Weights of a small image classifier.
Model: 9.68M parameters, arch resnet, norm batchnorm, activation relu, depths [2, 3, 3], widths [96, 192, 384].
Training: muon at rate 0.039, 13200 steps, batches of 256, held-out accuracy 42%.
Data: trained on crops of objects in photos (Visual Genome), 123503 training examples, 27.4 epochs.
Rows from block 2, named by matrix and row number. Rows with one number belong to one channel. Each number is 50 + 10 x the weight over its row's rms, rounded and kept within 0 to 99. All counts start at 0.
# convs0: first 3x3 conv, stride 2 (model.blocks.2.convs.0.weight, 192x96x3x3), inputs 0-23, a 3x3 kernel for each
# convs1: second 3x3 conv (model.blocks.2.convs.1.weight, 192x192x3x3, transposed), outputs 0-21, a 3x3 kernel for each
convs0.148:55 42 42 44 52 46 52 60 53 66 58 51 36 59 58 42 65 58 51 46 50 53 43 52 39 34 44 65 57 50 48 53 56 66 52 46 58 54 73 58 56 56 50 55 51 43 63 43 58 72 42 68 73 56 53 55 35 65 72 38 57 74 23 48 51 46 49 47 41 55 47 40 49 53 37 64 54 45 65 57 50 44 55 55 44 52 49 48 40 43 52 46 52 28 40 58 37 39 54 55 43 45 43 35 43 35 39 59 37 51 55 52 59 53 41 43 48 39 32 46 37 47 39 51 44 38 41 47 58 47 57 56 47 52 48 74 55 55 74 76 51 54 52 40 41 44 69 37 42 52 43 46 45 43 37 42 41 52 58 56 46 47 56 58 51 61 48 53 50 52 42 48 53 44 56 56 46 49 62 41 57 54 39 73 51 51 54 48 54 47 67 38 64 52 47 46 39 44 58 57 44 51 47 44 57 50 48 39 47 45 53 62 56 63 36 51
convs1.148:45 62 48 45 47 50 40 45 60 44 63 53 45 48 49 61 63 45 47 35 50 52 42 58 52 17 40 44 54 54 37 46 48 41 33 44 53 43 40 44 54 49 46 53 47 49 57 31 47 68 59 43 48 50 57 46 49 42 40 43 45 41 46 46 59 48 44 46 57 56 52 42 51 53 65 61 50 52 43 45 55 54 45 47 46 37 41 34 35 26 43 23 50 49 44 69 33 38 49 54 48 51 49 51 60 20 41 38 39 58 57 49 50 69 26 29 46 61 49 40 59 50 46 38 40 49 45 54 69 43 60 57 36 54 58 47 39 64 56 35 49 46 45 46 57 47 65 61 41 51 57 41 34 54 63 65 52 44 50 48 44 44 62 48 46 43 57 57 49 45 54 54 53 52 33 48 51 52 53 53 48 54 40 66 47 38 51 49 54 47 49 59 54 39 53 47 52 46
convs0.149:64 49 58 62 46 35 59 31 47 40 48 52 53 36 40 46 45 50 53 50 51 28 29 34 49 61 61 50 52 51 39 32 46 58 57 53 53 45 58 46 33 48 48 45 45 29 28 54 55 32 44 76 75 56 54 51 47 56 77 53 42 55 55 43 49 38 43 39 51 45 37 38 58 57 46 43 57 56 58 51 46 54 51 45 46 36 36 57 57 47 56 51 50 47 48 44 50 40 47 42 38 38 56 51 56 37 36 49 57 59 60 48 50 56 53 53 51 52 42 42 52 52 63 44 50 45 52 47 52 47 48 48 41 46 48 58 58 59 45 56 50 39 57 45 38 61 69 46 46 48 59 67 70 49 67 54 41 51 56 45 54 51 65 54 58 45 43 51 42 49 47 54 44 30 42 38 50 62 65 58 58 63 57 67 59 42 42 40 63 54 52 41 66 51 44 57 62 57 49 47 43 49 51 47 33 46 49 56 54 54 55 53 53 61 60 57
convs1.149:38 45 40 43 37 40 65 37 46 42 58 60 55 48 52 46 52 55 66 57 54 69 53 50 54 36 56 45 45 56 53 34 47 55 44 41 29 47 60 45 57 73 51 66 69 51 70 43 50 47 46 43 43 35 40 66 63 44 37 41 45 70 56 45 33 45 49 33 42 56 40 31 44 32 26 62 64 65 32 46 64 46 56 42 42 65 53 51 47 50 45 56 42 64 60 47 46 60 60 51 61 54 46 33 52 40 46 35 60 53 62 58 56 58 42 57 59 43 42 62 33 47 46 48 61 46 65 56 62 55 50 68 34 50 48 45 46 45 51 71 37 46 64 33 56 42 56 58 52 40 60 59 61 56 49 41 58 43 46 55 43 48 39 52 58 50 36 33 60 37 42 51 63 64 51 45 54 49 57 50 46 51 50 41 49 56 46 40 68 48 35 44 42 51 49 55 35 42
convs0.150:49 54 35 45 56 51 43 34 45 48 39 40 65 53 47 63 51 47 48 43 52 48 54 47 49 55 64 39 53 35 60 54 38 32 37 39 50 45 44 59 60 52 56 56 56 51 40 33 54 72 48 36 48 58 55 51 70 29 43 40 48 38 25 56 62 59 61 49 55 48 41 49 57 53 61 46 43 49 49 43 52 61 70 49 35 46 61 69 50 54 64 54 51 44 42 51 46 47 51 45 46 36 47 59 49 44 30 49 43 35 40 58 53 45 57 56 49 62 62 45 24 41 58 42 28 34 52 52 47 56 62 57 40 50 47 56 64 45 27 37 51 46 36 39 48 35 25 61 85 60 30 44 62 40 31 38 55 55 53 48 60 62 47 44 51 56 56 51 40 51 52 47 39 36 60 48 42 53 48 49 46 57 54 51 52 52 50 51 52 61 56 45 57 60 60 49 49 42 45 54 54 44 51 50 49 58 45 38 37 50 62 58 51 45 51 66
convs1.150:39 42 44 62 49 52 58 61 49 33 45 62 32 40 51 48 50 41 54 40 53 58 33 46 52 42 42 49 28 33 38 46 38 33 36 59 56 49 51 40 46 51 39 54 60 56 41 46 55 51 48 55 58 30 67 71 51 63 41 62 63 77 71 39 16 49 29 24 42 37 31 35 68 52 47 57 61 51 52 47 47 50 57 59 46 53 43 52 76 73 38 66 55 51 51 46 60 49 42 54 54 65 48 37 59 58 55 47 56 56 64 49 83 67 46 50 50 49 53 54 51 55 57 53 40 44 67 55 74 54 71 74 61 47 41 38 52 48 55 71 38 40 50 44 48 42 38 47 43 28 53 54 47 45 42 44 42 46 48 69 40 56 53 52 47 30 35 43 65 53 49 56 54 62 51 60 53 40 60 60 45 46 60 47 51 54 52 72 54 48 45 39 59 52 59 44 48 78
convs0.151:59 44 54 35 48 52 43 48 58 50 36 49 38 52 57 58 71 49 49 49 42 39 57 53 51 60 70 52 29 44 61 58 64 47 53 47 55 38 36 60 40 47 60 48 54 43 58 66 57 35 27 34 23 37 36 58 45 34 38 43 56 54 58 52 45 50 55 50 60 57 55 60 52 52 53 55 58 65 55 51 40 54 50 62 50 54 66 57 52 43 54 44 50 50 43 59 55 51 59 44 34 35 40 35 36 41 44 57 57 64 59 59 67 49 47 49 39 45 53 38 59 52 65 48 34 50 55 61 44 50 48 45 55 53 38 33 29 37 48 44 43 57 53 64 47 58 38 50 59 45 44 61 36 50 52 55 49 56 65 51 64 69 47 43 44 57 57 64 60 63 55 56 51 61 62 73 54 55 52 30 55 47 52 44 38 48 43 50 61 35 38 39 28 38 54 51 57 71 58 49 49 60 38 46 49 52 59 54 59 49 50 63 50 53 50 39
convs1.151:31 40 53 33 55 55 48 58 30 51 50 45 35 43 58 36 48 45 53 52 48 60 61 61 32 56 49 52 59 54 48 56 61 58 36 34 53 37 51 44 33 47 55 45 39 34 60 24 50 55 45 38 54 58 60 55 47 43 35 39 52 45 51 46 41 47 52 41 46 51 46 51 82 68 57 70 63 46 48 45 42 63 68 54 56 47 58 36 38 52 65 59 54 73 47 63 58 45 49 44 41 40 41 39 42 48 55 46 31 38 37 50 45 56 42 48 36 52 53 47 62 39 42 57 59 55 68 53 55 44 47 61 66 47 38 39 39 43 68 39 53 54 42 40 44 61 54 60 78 46 49 52 34 56 44 44 52 49 53 39 66 47 43 43 61 43 52 57 49 49 56 59 65 40 55 74 51 59 64 38 58 53 36 60 62 48 55 67 56 48 50 61 61 61 64 41 37 42
convs0.152:41 29 28 44 22 41 49 31 58 55 48 78 40 60 68 59 64 55 44 43 47 42 49 48 69 35 42 40 58 55 56 59 48 63 60 47 25 43 62 19 48 77 27 69 80 54 50 54 45 36 56 33 66 74 48 51 40 54 50 45 56 55 61 39 54 48 31 33 54 34 47 59 39 34 47 42 45 58 40 32 58 59 48 51 48 59 53 49 45 43 38 45 70 56 44 50 46 63 49 40 49 46 58 50 49 56 50 49 48 58 66 41 60 70 60 63 62 64 67 63 55 54 50 47 67 56 56 34 42 32 24 51 48 37 52 34 47 48 43 54 49 56 51 39 60 53 51 54 60 46 58 55 46 61 41 42 45 34 42 51 54 44 50 46 47 50 44 44 35 40 38 24 32 65 18 37 89 24 53 81 53 45 60 37 42 60 45 53 56 43 54 52 44 50 49 41 39 40 42 44 51 36 41 40 49 45 55 49 49 55 41 50 35 56 50 51
convs1.152:43 25 59 26 42 50 54 47 43 65 43 33 57 48 44 47 43 40 57 63 50 54 53 49 50 56 43 40 35 44 38 39 54 46 20 46 57 49 49 70 51 44 42 46 50 44 50 41 56 62 50 47 45 59 30 59 49 46 60 53 50 73 43 59 46 41 44 47 48 54 49 52 54 55 51 62 56 53 57 56 55 39 45 52 64 64 63 68 41 71 38 56 55 46 55 53 37 38 35 32 42 63 32 33 71 36 39 57 50 50 45 53 53 63 43 48 51 50 48 42 39 52 62 47 38 39 51 74 56 68 37 45 51 63 62 40 37 63 63 46 65 48 30 51 34 23 45 49 30 38 46 44 50 51 47 57 53 59 45 46 67 55 40 49 76 58 78 60 57 60 49 37 55 60 32 62 56 51 52 63 54 48 41 50 58 41 31 57 51 54 45 46 44 42 59 34 52 45
convs0.153:57 56 51 38 43 43 60 48 48 62 39 36 45 27 40 52 47 59 44 51 41 47 46 46 51 49 41 48 61 58 44 53 56 45 49 58 46 43 40 41 49 52 39 49 49 67 58 54 61 41 45 49 34 33 59 57 63 53 47 51 30 59 55 35 26 45 47 41 50 53 55 65 62 39 50 55 49 49 48 54 61 68 65 61 57 43 38 44 53 51 51 46 52 67 66 46 60 57 49 38 48 54 49 49 52 55 54 53 42 53 55 60 51 56 54 49 48 60 62 39 32 31 29 51 35 43 45 48 47 44 53 55 46 60 43 44 41 51 55 32 51 60 37 42 51 47 43 51 56 70 57 48 37 41 43 58 37 47 49 44 48 55 49 51 55 41 54 47 49 52 41 55 45 44 44 50 39 64 57 59 44 53 50 47 52 47 52 61 54 56 62 56 50 50 56 28 43 58 49 50 47 64 55 56 57 53 54 60 65 78 86 67 70 51 42 29
convs1.153:55 47 47 61 51 53 48 57 47 62 63 70 31 57 78 40 39 56 48 47 57 42 42 47 47 40 52 46 45 58 53 32 46 40 33 34 44 53 57 52 42 41 54 43 42 62 60 54 67 45 52 45 22 59 52 59 56 44 43 46 55 46 51 46 46 52 53 62 58 46 63 45 68 62 57 67 57 49 58 50 48 56 67 63 68 53 52 54 57 62 54 50 50 53 43 42 45 35 49 53 60 42 60 63 48 59 40 52 74 54 60 38 44 44 36 36 26 46 60 62 48 52 64 44 45 45 67 58 55 45 55 61 61 58 53 53 59 46 44 44 53 38 54 53 45 56 49 54 49 52 43 44 39 56 60 60 34 55 63 51 54 41 58 67 51 27 34 47 26 41 55 53 56 65 53 51 46 43 53 38 44 46 68 40 37 61 59 33 49 63 68 71 59 39 49 40 40 44
convs0.154:54 51 51 58 57 61 48 51 39 46 41 56 72 60 62 55 48 45 70 46 42 52 27 30 39 44 43 42 45 49 40 41 47 52 49 52 50 53 60 40 53 54 48 55 44 46 65 66 50 55 68 42 56 37 33 23 30 28 32 26 23 29 28 45 40 50 58 49 61 44 42 62 39 55 53 45 52 59 52 37 52 40 37 47 43 44 63 41 42 59 60 42 74 65 50 62 60 65 63 54 53 55 59 64 68 64 57 56 59 50 42 49 50 60 59 64 64 43 64 66 35 44 59 47 55 56 46 54 52 44 37 43 45 39 45 30 42 48 38 31 28 44 37 42 65 64 42 51 48 42 38 45 39 59 58 50 47 61 45 58 54 51 50 52 56 48 63 60 45 51 54 37 48 55 41 52 52 68 75 42 45 53 48 53 63 55 58 45 47 50 50 45 52 56 44 49 54 52 55 40 38 44 42 46 40 38 41 37 44 47 45 52 52 47 61 59
convs1.154:46 46 49 41 59 42 60 45 54 44 39 46 43 39 55 50 35 32 61 45 60 55 57 57 40 42 52 51 43 45 34 40 38 32 36 44 49 56 59 61 59 54 55 52 41 59 60 55 46 52 30 62 49 31 33 39 37 48 44 59 58 48 58 33 28 41 41 29 41 41 43 29 49 49 57 56 60 60 40 48 61 62 40 42 66 35 59 58 43 59 43 40 38 46 41 57 45 48 62 54 27 31 48 42 33 51 46 39 51 53 52 55 57 68 43 47 56 49 50 33 52 53 52 49 49 35 48 42 35 45 48 41 36 52 50 46 38 58 60 37 58 39 49 64 31 38 59 55 49 41 48 46 40 39 60 58 50 71 48 49 64 44 50 37 45 30 41 50 34 34 31 40 49 41 35 71 41 57 40 44 50 58 56 45 40 51 55 49 44 49 52 58 33 27 25 36 49 48
convs0.155:33 37 43 40 44 37 61 61 51 54 49 50 54 53 46 60 58 64 47 44 44 34 40 42 47 66 67 54 60 40 57 70 56 25 22 55 43 40 44 49 52 51 41 50 47 51 56 46 32 26 30 28 32 42 35 48 55 32 31 60 42 48 61 49 55 51 47 34 49 57 51 44 47 40 36 73 67 62 41 48 61 50 54 51 60 51 55 43 72 68 58 34 52 42 53 39 67 76 46 48 51 62 43 45 44 42 42 36 45 48 62 34 54 48 28 49 56 49 55 40 47 30 32 67 55 54 56 52 51 54 57 46 55 53 48 41 54 66 29 35 34 71 57 62 62 60 49 52 54 62 38 26 54 44 42 38 37 49 54 56 51 60 35 35 37 51 39 40 50 58 52 59 60 58 55 49 63 46 41 43 50 50 44 50 45 48 55 50 55 44 41 44 52 52 41 59 42 44 57 62 56 47 46 41 54 54 43 56 59 44 51 55 54 47 43 62
convs1.155:49 53 56 59 57 41 60 57 46 61 49 47 47 64 50 44 44 66 59 54 53 45 45 51 39 46 44 59 31 46 42 48 55 45 48 45 49 56 52 36 34 46 47 39 55 54 39 44 53 46 53 36 34 42 54 39 47 55 54 39 55 63 69 53 50 47 51 60 44 57 58 57 40 49 31 36 50 37 50 48 51 46 52 41 43 40 57 64 59 45 69 79 72 65 36 44 70 55 67 54 58 63 56 34 49 46 31 32 39 41 41 49 60 54 27 47 50 55 68 51 48 55 67 61 56 43 54 53 37 52 56 60 50 60 56 39 54 36 56 50 39 49 57 55 52 37 43 39 56 49 44 45 45 53 43 46 55 54 47 47 69 45 49 42 43 50 46 53 40 50 69 49 49 45 58 56 49 58 49 44 48 38 39 54 37 42 55 39 54 60 43 40 65 55 60 35 53 47
convs0.156:56 47 63 47 56 56 54 51 71 54 43 50 43 36 57 51 42 53 45 53 53 43 47 42 43 58 52 42 54 40 59 55 38 64 53 45 53 64 75 54 58 71 44 54 73 47 46 48 48 46 41 42 33 47 58 46 38 39 47 45 68 45 35 48 45 50 49 42 68 47 45 59 41 44 45 57 54 52 57 43 48 68 67 61 53 64 49 61 62 41 35 48 49 43 44 58 37 34 52 58 60 64 59 50 53 55 47 40 36 46 51 32 39 48 39 47 39 58 51 56 52 41 16 54 43 35 53 52 59 52 48 46 46 50 46 41 32 48 29 25 42 36 51 38 43 41 39 44 42 46 44 53 49 44 39 44 23 47 48 43 50 41 48 53 49 59 57 47 55 68 54 55 47 57 47 46 52 46 36 43 69 59 60 54 53 65 57 51 42 44 51 46 54 49 58 60 62 47 46 51 59 43 58 62 39 55 55 47 45 56 51 62 48 54 58 67
convs1.156:53 50 43 53 42 36 52 41 46 37 46 51 59 78 57 58 62 55 41 24 45 49 48 32 36 39 23 51 48 43 64 53 51 58 29 43 60 61 55 58 61 58 68 67 68 45 50 52 37 32 57 55 42 37 57 54 60 56 39 51 67 60 55 58 65 62 56 61 58 42 54 48 48 67 70 44 58 61 43 43 46 39 53 56 45 46 46 49 42 57 56 58 58 58 44 40 56 35 42 58 48 54 61 48 52 45 58 49 45 41 53 60 34 44 56 66 57 75 54 60 61 60 64 48 48 42 46 46 45 44 44 31 37 57 47 36 43 51 42 36 49 46 30 36 21 40 37 47 45 40 38 61 37 41 53 39 64 46 46 69 57 50 41 61 54 38 44 59 44 35 51 49 57 82 54 44 69 53 31 64 46 45 61 38 37 57 53 52 48 64 57 34 63 47 49 47 68 53
convs0.157:41 47 55 50 39 50 47 38 52 45 49 46 34 33 56 44 53 52 57 37 52 52 48 45 59 49 51 42 40 55 40 55 57 44 59 54 57 53 55 44 44 45 47 34 43 52 63 51 61 55 30 67 46 36 63 41 58 53 55 70 41 61 66 35 50 67 52 70 58 50 61 54 46 48 62 55 54 49 46 46 62 40 45 61 41 40 46 49 55 48 28 51 53 46 64 63 60 87 56 56 49 55 59 47 47 63 37 41 67 59 66 66 51 36 60 43 41 25 40 55 23 52 40 57 51 55 55 59 61 53 48 55 56 48 50 64 35 45 45 52 58 34 51 30 32 46 41 44 51 58 46 54 51 42 43 54 44 45 54 50 48 51 42 36 37 33 47 60 38 56 60 51 71 54 67 54 25 53 37 48 52 53 49 40 41 43 48 58 57 54 48 40 49 43 42 48 41 41 59 42 42 47 41 62 38 43 54 62 48 56 53 48 52 61 50 46
convs1.157:49 44 44 61 29 71 46 55 21 50 71 43 60 53 50 64 56 61 65 61 62 47 60 44 49 68 52 56 54 47 61 49 40 40 42 24 46 37 44 29 55 39 42 31 52 48 40 57 45 52 36 45 39 49 54 56 54 46 54 44 42 30 49 45 32 44 40 43 52 40 43 38 40 36 48 30 51 45 39 48 50 39 35 34 48 44 53 33 54 43 59 58 35 57 58 42 50 37 50 47 44 51 53 47 40 59 54 63 44 35 52 55 45 40 42 22 45 54 51 43 49 59 49 52 48 68 43 56 53 43 63 50 29 59 52 41 36 33 41 49 66 47 52 57 49 57 50 52 50 33 46 57 52 49 50 43 50 31 39 53 44 47 60 61 55 46 45 53 43 44 44 56 33 47 36 35 48 55 35 40 49 60 43 37 43 46 38 60 39 39 39 53 56 55 47 40 42 49
convs0.158:42 53 55 37 54 39 37 58 48 71 78 67 61 46 62 38 43 45 48 50 48 47 41 49 60 49 47 51 63 54 43 54 61 65 57 41 53 53 49 42 45 55 40 47 47 43 55 49 40 38 23 55 35 22 37 27 44 54 44 31 51 65 67 57 51 51 47 40 35 59 56 48 52 57 54 49 58 57 57 60 39 38 37 42 43 48 39 44 40 46 40 40 46 52 37 46 56 40 35 59 55 54 57 47 43 45 53 61 53 60 55 56 45 49 55 50 48 46 32 40 37 39 38 53 46 53 62 55 56 46 55 67 51 44 59 40 44 58 44 35 49 36 55 41 46 56 65 35 46 48 30 46 53 40 36 42 48 42 44 55 53 45 57 55 46 60 57 53 36 44 39 48 59 54 51 55 57 47 41 41 45 41 43 44 55 53 53 72 65 56 74 71 59 57 47 62 58 59 48 50 50 40 42 36 51 46 46 55 65 44 53 50 49 44 44 53
convs1.158:52 60 46 47 44 49 53 47 53 45 60 52 41 36 59 52 57 56 50 39 45 45 51 54 63 47 41 30 32 56 31 35 53 35 53 57 41 43 43 43 41 52 42 40 30 45 53 41 35 53 36 49 71 56 45 58 42 40 40 55 61 58 59 37 55 45 41 35 50 50 40 44 56 52 48 55 57 57 28 47 33 62 50 52 60 47 49 40 59 46 53 52 45 44 53 54 68 74 52 52 66 77 53 56 58 74 59 58 53 57 48 52 72 39 49 57 42 50 69 58 45 52 52 57 62 59 58 73 53 45 43 65 41 23 30 43 53 48 47 50 45 51 59 43 46 36 42 55 28 33 67 47 43 61 60 36 60 45 51 45 48 52 59 40 52 48 40 48 45 54 61 46 63 32 47 42 54 51 53 51 50 51 43 58 50 38 48 59 44 46 27 45 62 68 49 61 47 45
convs0.159:53 43 34 46 41 49 55 42 55 46 50 49 50 44 45 47 61 60 51 39 59 37 42 43 42 47 52 47 74 46 47 62 56 40 44 54 41 49 61 33 42 61 43 49 61 60 59 51 23 39 52 19 22 43 27 55 40 33 50 44 39 40 39 54 45 53 37 36 46 39 35 37 54 63 64 61 59 55 41 46 36 60 49 51 48 49 50 54 56 58 44 48 41 35 41 41 38 45 48 53 38 46 43 48 54 61 46 42 49 56 60 44 47 57 48 37 43 31 31 47 34 30 49 51 47 60 58 56 49 46 57 63 41 60 64 49 49 61 53 42 40 53 47 51 47 44 50 45 39 58 53 54 60 50 47 55 38 50 48 31 47 50 35 45 41 46 37 35 45 52 54 60 71 56 34 48 62 34 39 41 56 61 59 63 54 56 54 57 71 63 51 37 52 42 35 47 35 38 28 58 55 41 53 49 49 47 33 53 42 33 45 47 37 65 51 42
convs1.159:49 54 59 61 56 49 46 46 60 47 38 49 45 42 56 43 40 48 43 41 50 60 51 61 56 55 57 52 39 35 58 45 34 55 40 45 32 38 70 28 31 51 45 34 34 43 42 57 47 53 42 53 68 54 52 33 59 37 42 37 63 63 57 55 40 48 47 48 53 57 44 54 52 48 30 51 70 44 63 66 63 34 64 46 57 49 61 58 48 62 58 44 43 52 43 40 56 53 61 29 50 61 41 43 59 35 39 47 58 39 30 48 51 52 65 58 45 53 52 77 45 43 51 60 41 52 57 50 60 51 59 35 40 54 37 37 45 39 50 57 41 58 71 48 51 50 45 37 47 66 54 30 73 60 57 51 44 43 56 49 44 53 52 44 41 40 33 43 38 55 42 47 57 58 53 50 53 46 54 52 55 58 60 49 50 45 41 52 74 53 50 44 60 44 70 60 57 64
convs0.160:59 50 47 50 48 48 54 40 44 43 50 53 40 60 49 55 44 49 30 39 53 41 42 46 40 47 46 60 57 58 32 52 66 49 47 52 56 57 46 58 56 48 38 36 32 54 35 43 55 47 41 50 35 33 52 57 54 50 37 49 46 48 52 36 35 35 51 43 51 45 35 54 58 47 47 60 57 75 44 53 66 46 45 48 45 41 48 42 49 65 63 71 45 64 62 60 47 52 57 46 45 47 45 45 46 48 43 47 46 47 40 58 46 37 55 54 39 86 68 53 58 81 57 53 66 60 48 52 48 39 46 57 47 29 48 40 52 46 57 48 65 55 55 71 47 44 20 81 73 32 46 67 60 50 54 48 46 68 39 43 58 52 42 45 66 41 36 47 42 39 42 49 43 35 43 55 44 42 51 51 51 59 49 56 49 50 50 62 57 37 49 54 42 50 58 39 40 47 40 35 63 56 44 39 52 53 51 40 58 57 41 47 49 48 50 46
convs1.160:57 56 33 55 41 54 66 57 49 24 54 59 33 37 41 29 45 35 45 57 46 36 56 52 42 54 46 37 42 39 51 48 41 50 44 50 41 43 42 54 59 36 48 56 37 43 43 50 44 53 38 50 64 46 56 28 42 42 49 61 40 46 64 67 56 62 60 60 60 57 62 54 59 35 41 52 32 49 41 37 35 24 51 41 59 35 51 22 54 50 34 52 33 34 42 27 33 45 55 52 65 43 49 35 50 44 38 47 41 41 36 37 57 49 47 39 34 54 45 46 34 32 46 50 36 56 37 40 58 53 47 41 53 46 56 32 36 71 48 51 65 39 46 62 51 51 43 50 71 41 31 50 56 35 68 56 40 71 58 52 52 56 39 54 45 35 55 48 51 51 53 35 60 53 45 48 77 48 42 41 50 63 43 40 60 47 33 54 59 44 40 51 41 43 48 34 32 48
convs0.161:47 49 58 36 67 63 55 68 41 35 49 68 34 48 76 27 37 60 50 53 45 43 44 32 43 40 37 29 64 59 35 56 61 35 38 56 46 55 50 48 50 40 50 56 54 44 51 38 37 40 68 44 36 70 59 50 43 64 44 25 45 51 42 58 52 45 49 57 43 51 48 46 41 38 60 41 55 56 42 56 61 55 44 48 39 43 59 49 60 53 45 50 55 48 61 63 44 50 34 46 42 51 32 44 57 45 50 44 46 50 44 51 65 47 58 54 41 43 52 46 42 48 47 62 54 38 43 53 56 53 49 48 45 41 48 57 39 33 64 40 27 51 61 53 52 63 45 59 45 38 70 46 56 65 64 46 55 65 57 52 54 46 46 53 52 49 42 54 49 49 49 48 47 62 34 50 71 34 53 52 49 55 45 55 52 44 59 55 32 52 51 43 58 56 54 56 58 47 51 42 48 51 46 62 62 49 49 43 54 54 50 48 72 41 46 74
convs1.161:53 27 50 44 65 39 49 65 41 52 45 57 46 29 47 57 32 45 55 45 52 51 55 59 55 53 51 60 71 49 45 66 62 55 50 71 47 43 39 51 37 38 45 45 52 60 59 59 44 59 46 40 59 57 55 56 59 49 46 46 45 45 46 47 50 61 58 53 63 67 58 61 52 39 35 44 59 63 40 46 28 53 45 31 43 48 51 47 44 49 40 47 45 41 51 54 33 48 53 41 62 53 52 59 40 41 52 49 44 48 55 46 36 32 60 46 43 35 33 53 76 35 30 66 64 40 53 51 57 53 45 48 36 65 44 56 48 41 48 49 71 47 56 59 49 52 61 52 57 50 48 55 57 50 52 53 81 57 61 52 62 69 54 64 44 56 46 42 38 47 41 56 52 54 62 53 40 38 37 37 55 71 65 47 48 56 62 35 47 57 58 55 57 49 45 62 51 59
convs0.162:48 58 54 48 56 63 59 65 47 59 47 63 51 30 45 43 54 57 25 30 26 32 35 30 38 34 39 59 40 56 45 55 57 50 54 45 53 33 29 51 52 25 62 42 37 70 59 49 69 51 69 34 51 65 73 68 47 49 58 44 24 53 64 47 45 66 39 52 55 50 46 55 59 50 50 58 45 52 49 56 57 47 49 55 49 58 47 55 57 53 43 35 58 37 40 58 54 47 52 48 57 56 50 62 49 51 48 47 51 56 50 54 51 43 64 58 50 44 45 58 50 41 60 52 52 59 46 38 42 43 35 33 45 55 45 68 62 35 54 65 43 61 69 64 63 52 39 52 49 56 56 41 65 52 47 47 47 47 62 50 50 50 59 60 47 63 58 49 63 62 49 62 54 43 60 57 50 62 60 54 42 59 60 46 47 44 36 47 52 55 55 58 44 54 50 40 36 47 45 45 54 42 51 39 44 45 60 49 52 44 58 44 42 56 38 38
convs1.162:47 56 46 52 47 46 57 39 57 62 62 61 52 59 63 50 47 58 53 40 54 51 37 69 36 34 62 58 54 55 54 63 41 49 65 72 38 52 35 47 49 42 46 43 44 49 55 47 64 64 31 59 46 27 51 47 47 63 43 49 35 50 49 61 61 35 48 67 47 44 49 42 55 52 33 40 31 50 36 31 32 56 47 53 58 37 55 49 42 55 63 65 36 57 66 40 52 42 38 65 53 44 39 56 25 56 61 36 45 58 53 65 48 53 60 39 60 34 61 55 37 39 50 48 49 51 60 53 41 60 52 40 30 48 43 55 35 59 61 31 73 48 35 48 43 46 56 53 47 59 47 39 70 73 61 45 55 69 40 61 51 47 51 28 46 36 58 38 62 48 53 62 42 56 63 51 59 42 48 64 52 64 49 53 50 66 39 39 49 55 43 51 49 39 42 53 43 56
convs0.163:44 54 51 36 48 57 38 51 54 45 47 52 50 39 55 66 62 59 33 37 32 57 49 39 53 47 51 52 63 56 63 50 33 58 55 58 54 63 53 47 54 54 42 51 53 40 40 58 47 63 48 43 65 54 59 72 66 53 81 50 28 35 47 39 28 46 56 43 54 61 58 48 65 53 66 60 47 47 56 37 54 60 64 60 54 51 51 46 34 56 52 34 36 39 32 46 46 51 48 50 37 50 31 36 34 61 55 42 60 55 60 63 46 63 52 51 58 43 48 45 36 36 41 43 46 39 55 43 55 54 50 40 48 47 49 51 60 54 62 66 58 34 26 36 48 43 47 34 47 42 51 46 42 47 46 47 37 47 36 37 48 50 54 65 60 54 50 45 42 41 40 51 55 60 46 53 58 32 44 52 59 47 47 57 63 56 45 50 41 57 58 54 53 56 47 43 38 40 49 49 51 42 44 59 50 54 51 49 52 50 47 52 42 53 38 37
convs1.163:42 49 60 50 61 41 63 53 61 43 47 65 45 67 65 51 39 46 71 44 48 66 43 46 62 42 51 45 60 34 34 35 27 54 38 40 54 42 41 59 46 49 45 58 57 63 61 35 57 54 59 62 57 52 50 52 49 49 36 74 49 63 50 62 56 55 55 41 48 46 58 45 44 45 44 52 48 52 50 49 44 41 37 54 51 57 35 52 37 46 47 53 56 36 36 47 61 37 43 69 53 63 55 54 49 47 48 45 67 61 50 56 55 34 60 57 41 65 56 56 52 36 40 50 49 48 55 46 52 32 26 53 47 46 43 59 43 43 48 56 65 48 54 46 40 53 53 49 32 49 52 52 37 51 58 44 63 56 48 62 50 46 64 65 49 61 59 47 51 52 64 40 50 53 52 50 48 48 46 60 50 55 40 39 42 41 46 37 28 45 57 52 45 41 48 32 34 40
convs0.164:48 54 46 49 47 44 56 62 41 42 37 58 47 34 57 52 64 48 34 46 26 33 49 40 38 53 52 56 32 46 55 27 38 57 22 38 64 47 58 56 41 52 60 42 41 37 40 52 29 33 47 17 32 57 48 62 53 53 47 60 43 61 59 65 53 44 61 52 42 69 49 51 33 32 53 22 32 55 36 36 50 53 37 59 52 33 43 44 46 54 66 48 55 65 49 53 62 41 62 62 69 35 48 66 40 72 63 45 56 62 53 48 54 45 40 50 33 46 54 69 44 49 62 46 50 63 63 60 61 51 57 60 47 49 60 33 60 55 46 58 72 32 59 54 48 46 54 38 42 57 49 45 80 50 53 64 44 41 50 49 48 56 46 35 61 58 38 44 58 45 62 57 41 50 34 34 44 57 41 39 46 40 46 44 45 45 40 43 45 45 48 49 39 49 46 55 55 44 47 38 55 41 42 53 46 49 42 54 53 50 48 55 49 56 59 65
convs1.164:50 52 64 51 35 55 39 64 49 45 51 51 44 57 61 42 50 49 47 70 44 44 75 56 55 78 57 62 31 60 71 48 48 67 58 48 47 45 43 51 45 50 41 49 61 47 44 43 40 53 56 48 47 59 63 48 52 62 51 53 51 40 39 52 46 39 50 42 47 45 44 51 61 38 58 53 53 65 43 52 42 42 59 46 43 67 51 56 69 58 68 55 50 75 50 58 70 39 61 48 52 56 37 48 52 56 44 46 56 45 51 56 49 42 53 59 53 39 52 42 57 45 56 37 42 45 52 53 57 56 57 42 47 58 48 37 57 25 36 60 28 45 55 57 43 58 56 28 69 47 35 75 38 36 53 54 52 49 38 63 47 56 45 46 47 51 44 34 58 47 18 33 47 54 45 47 70 61 38 69 44 68 37 38 60 52 38 61 57 45 54 40 38 25 35 57 44 59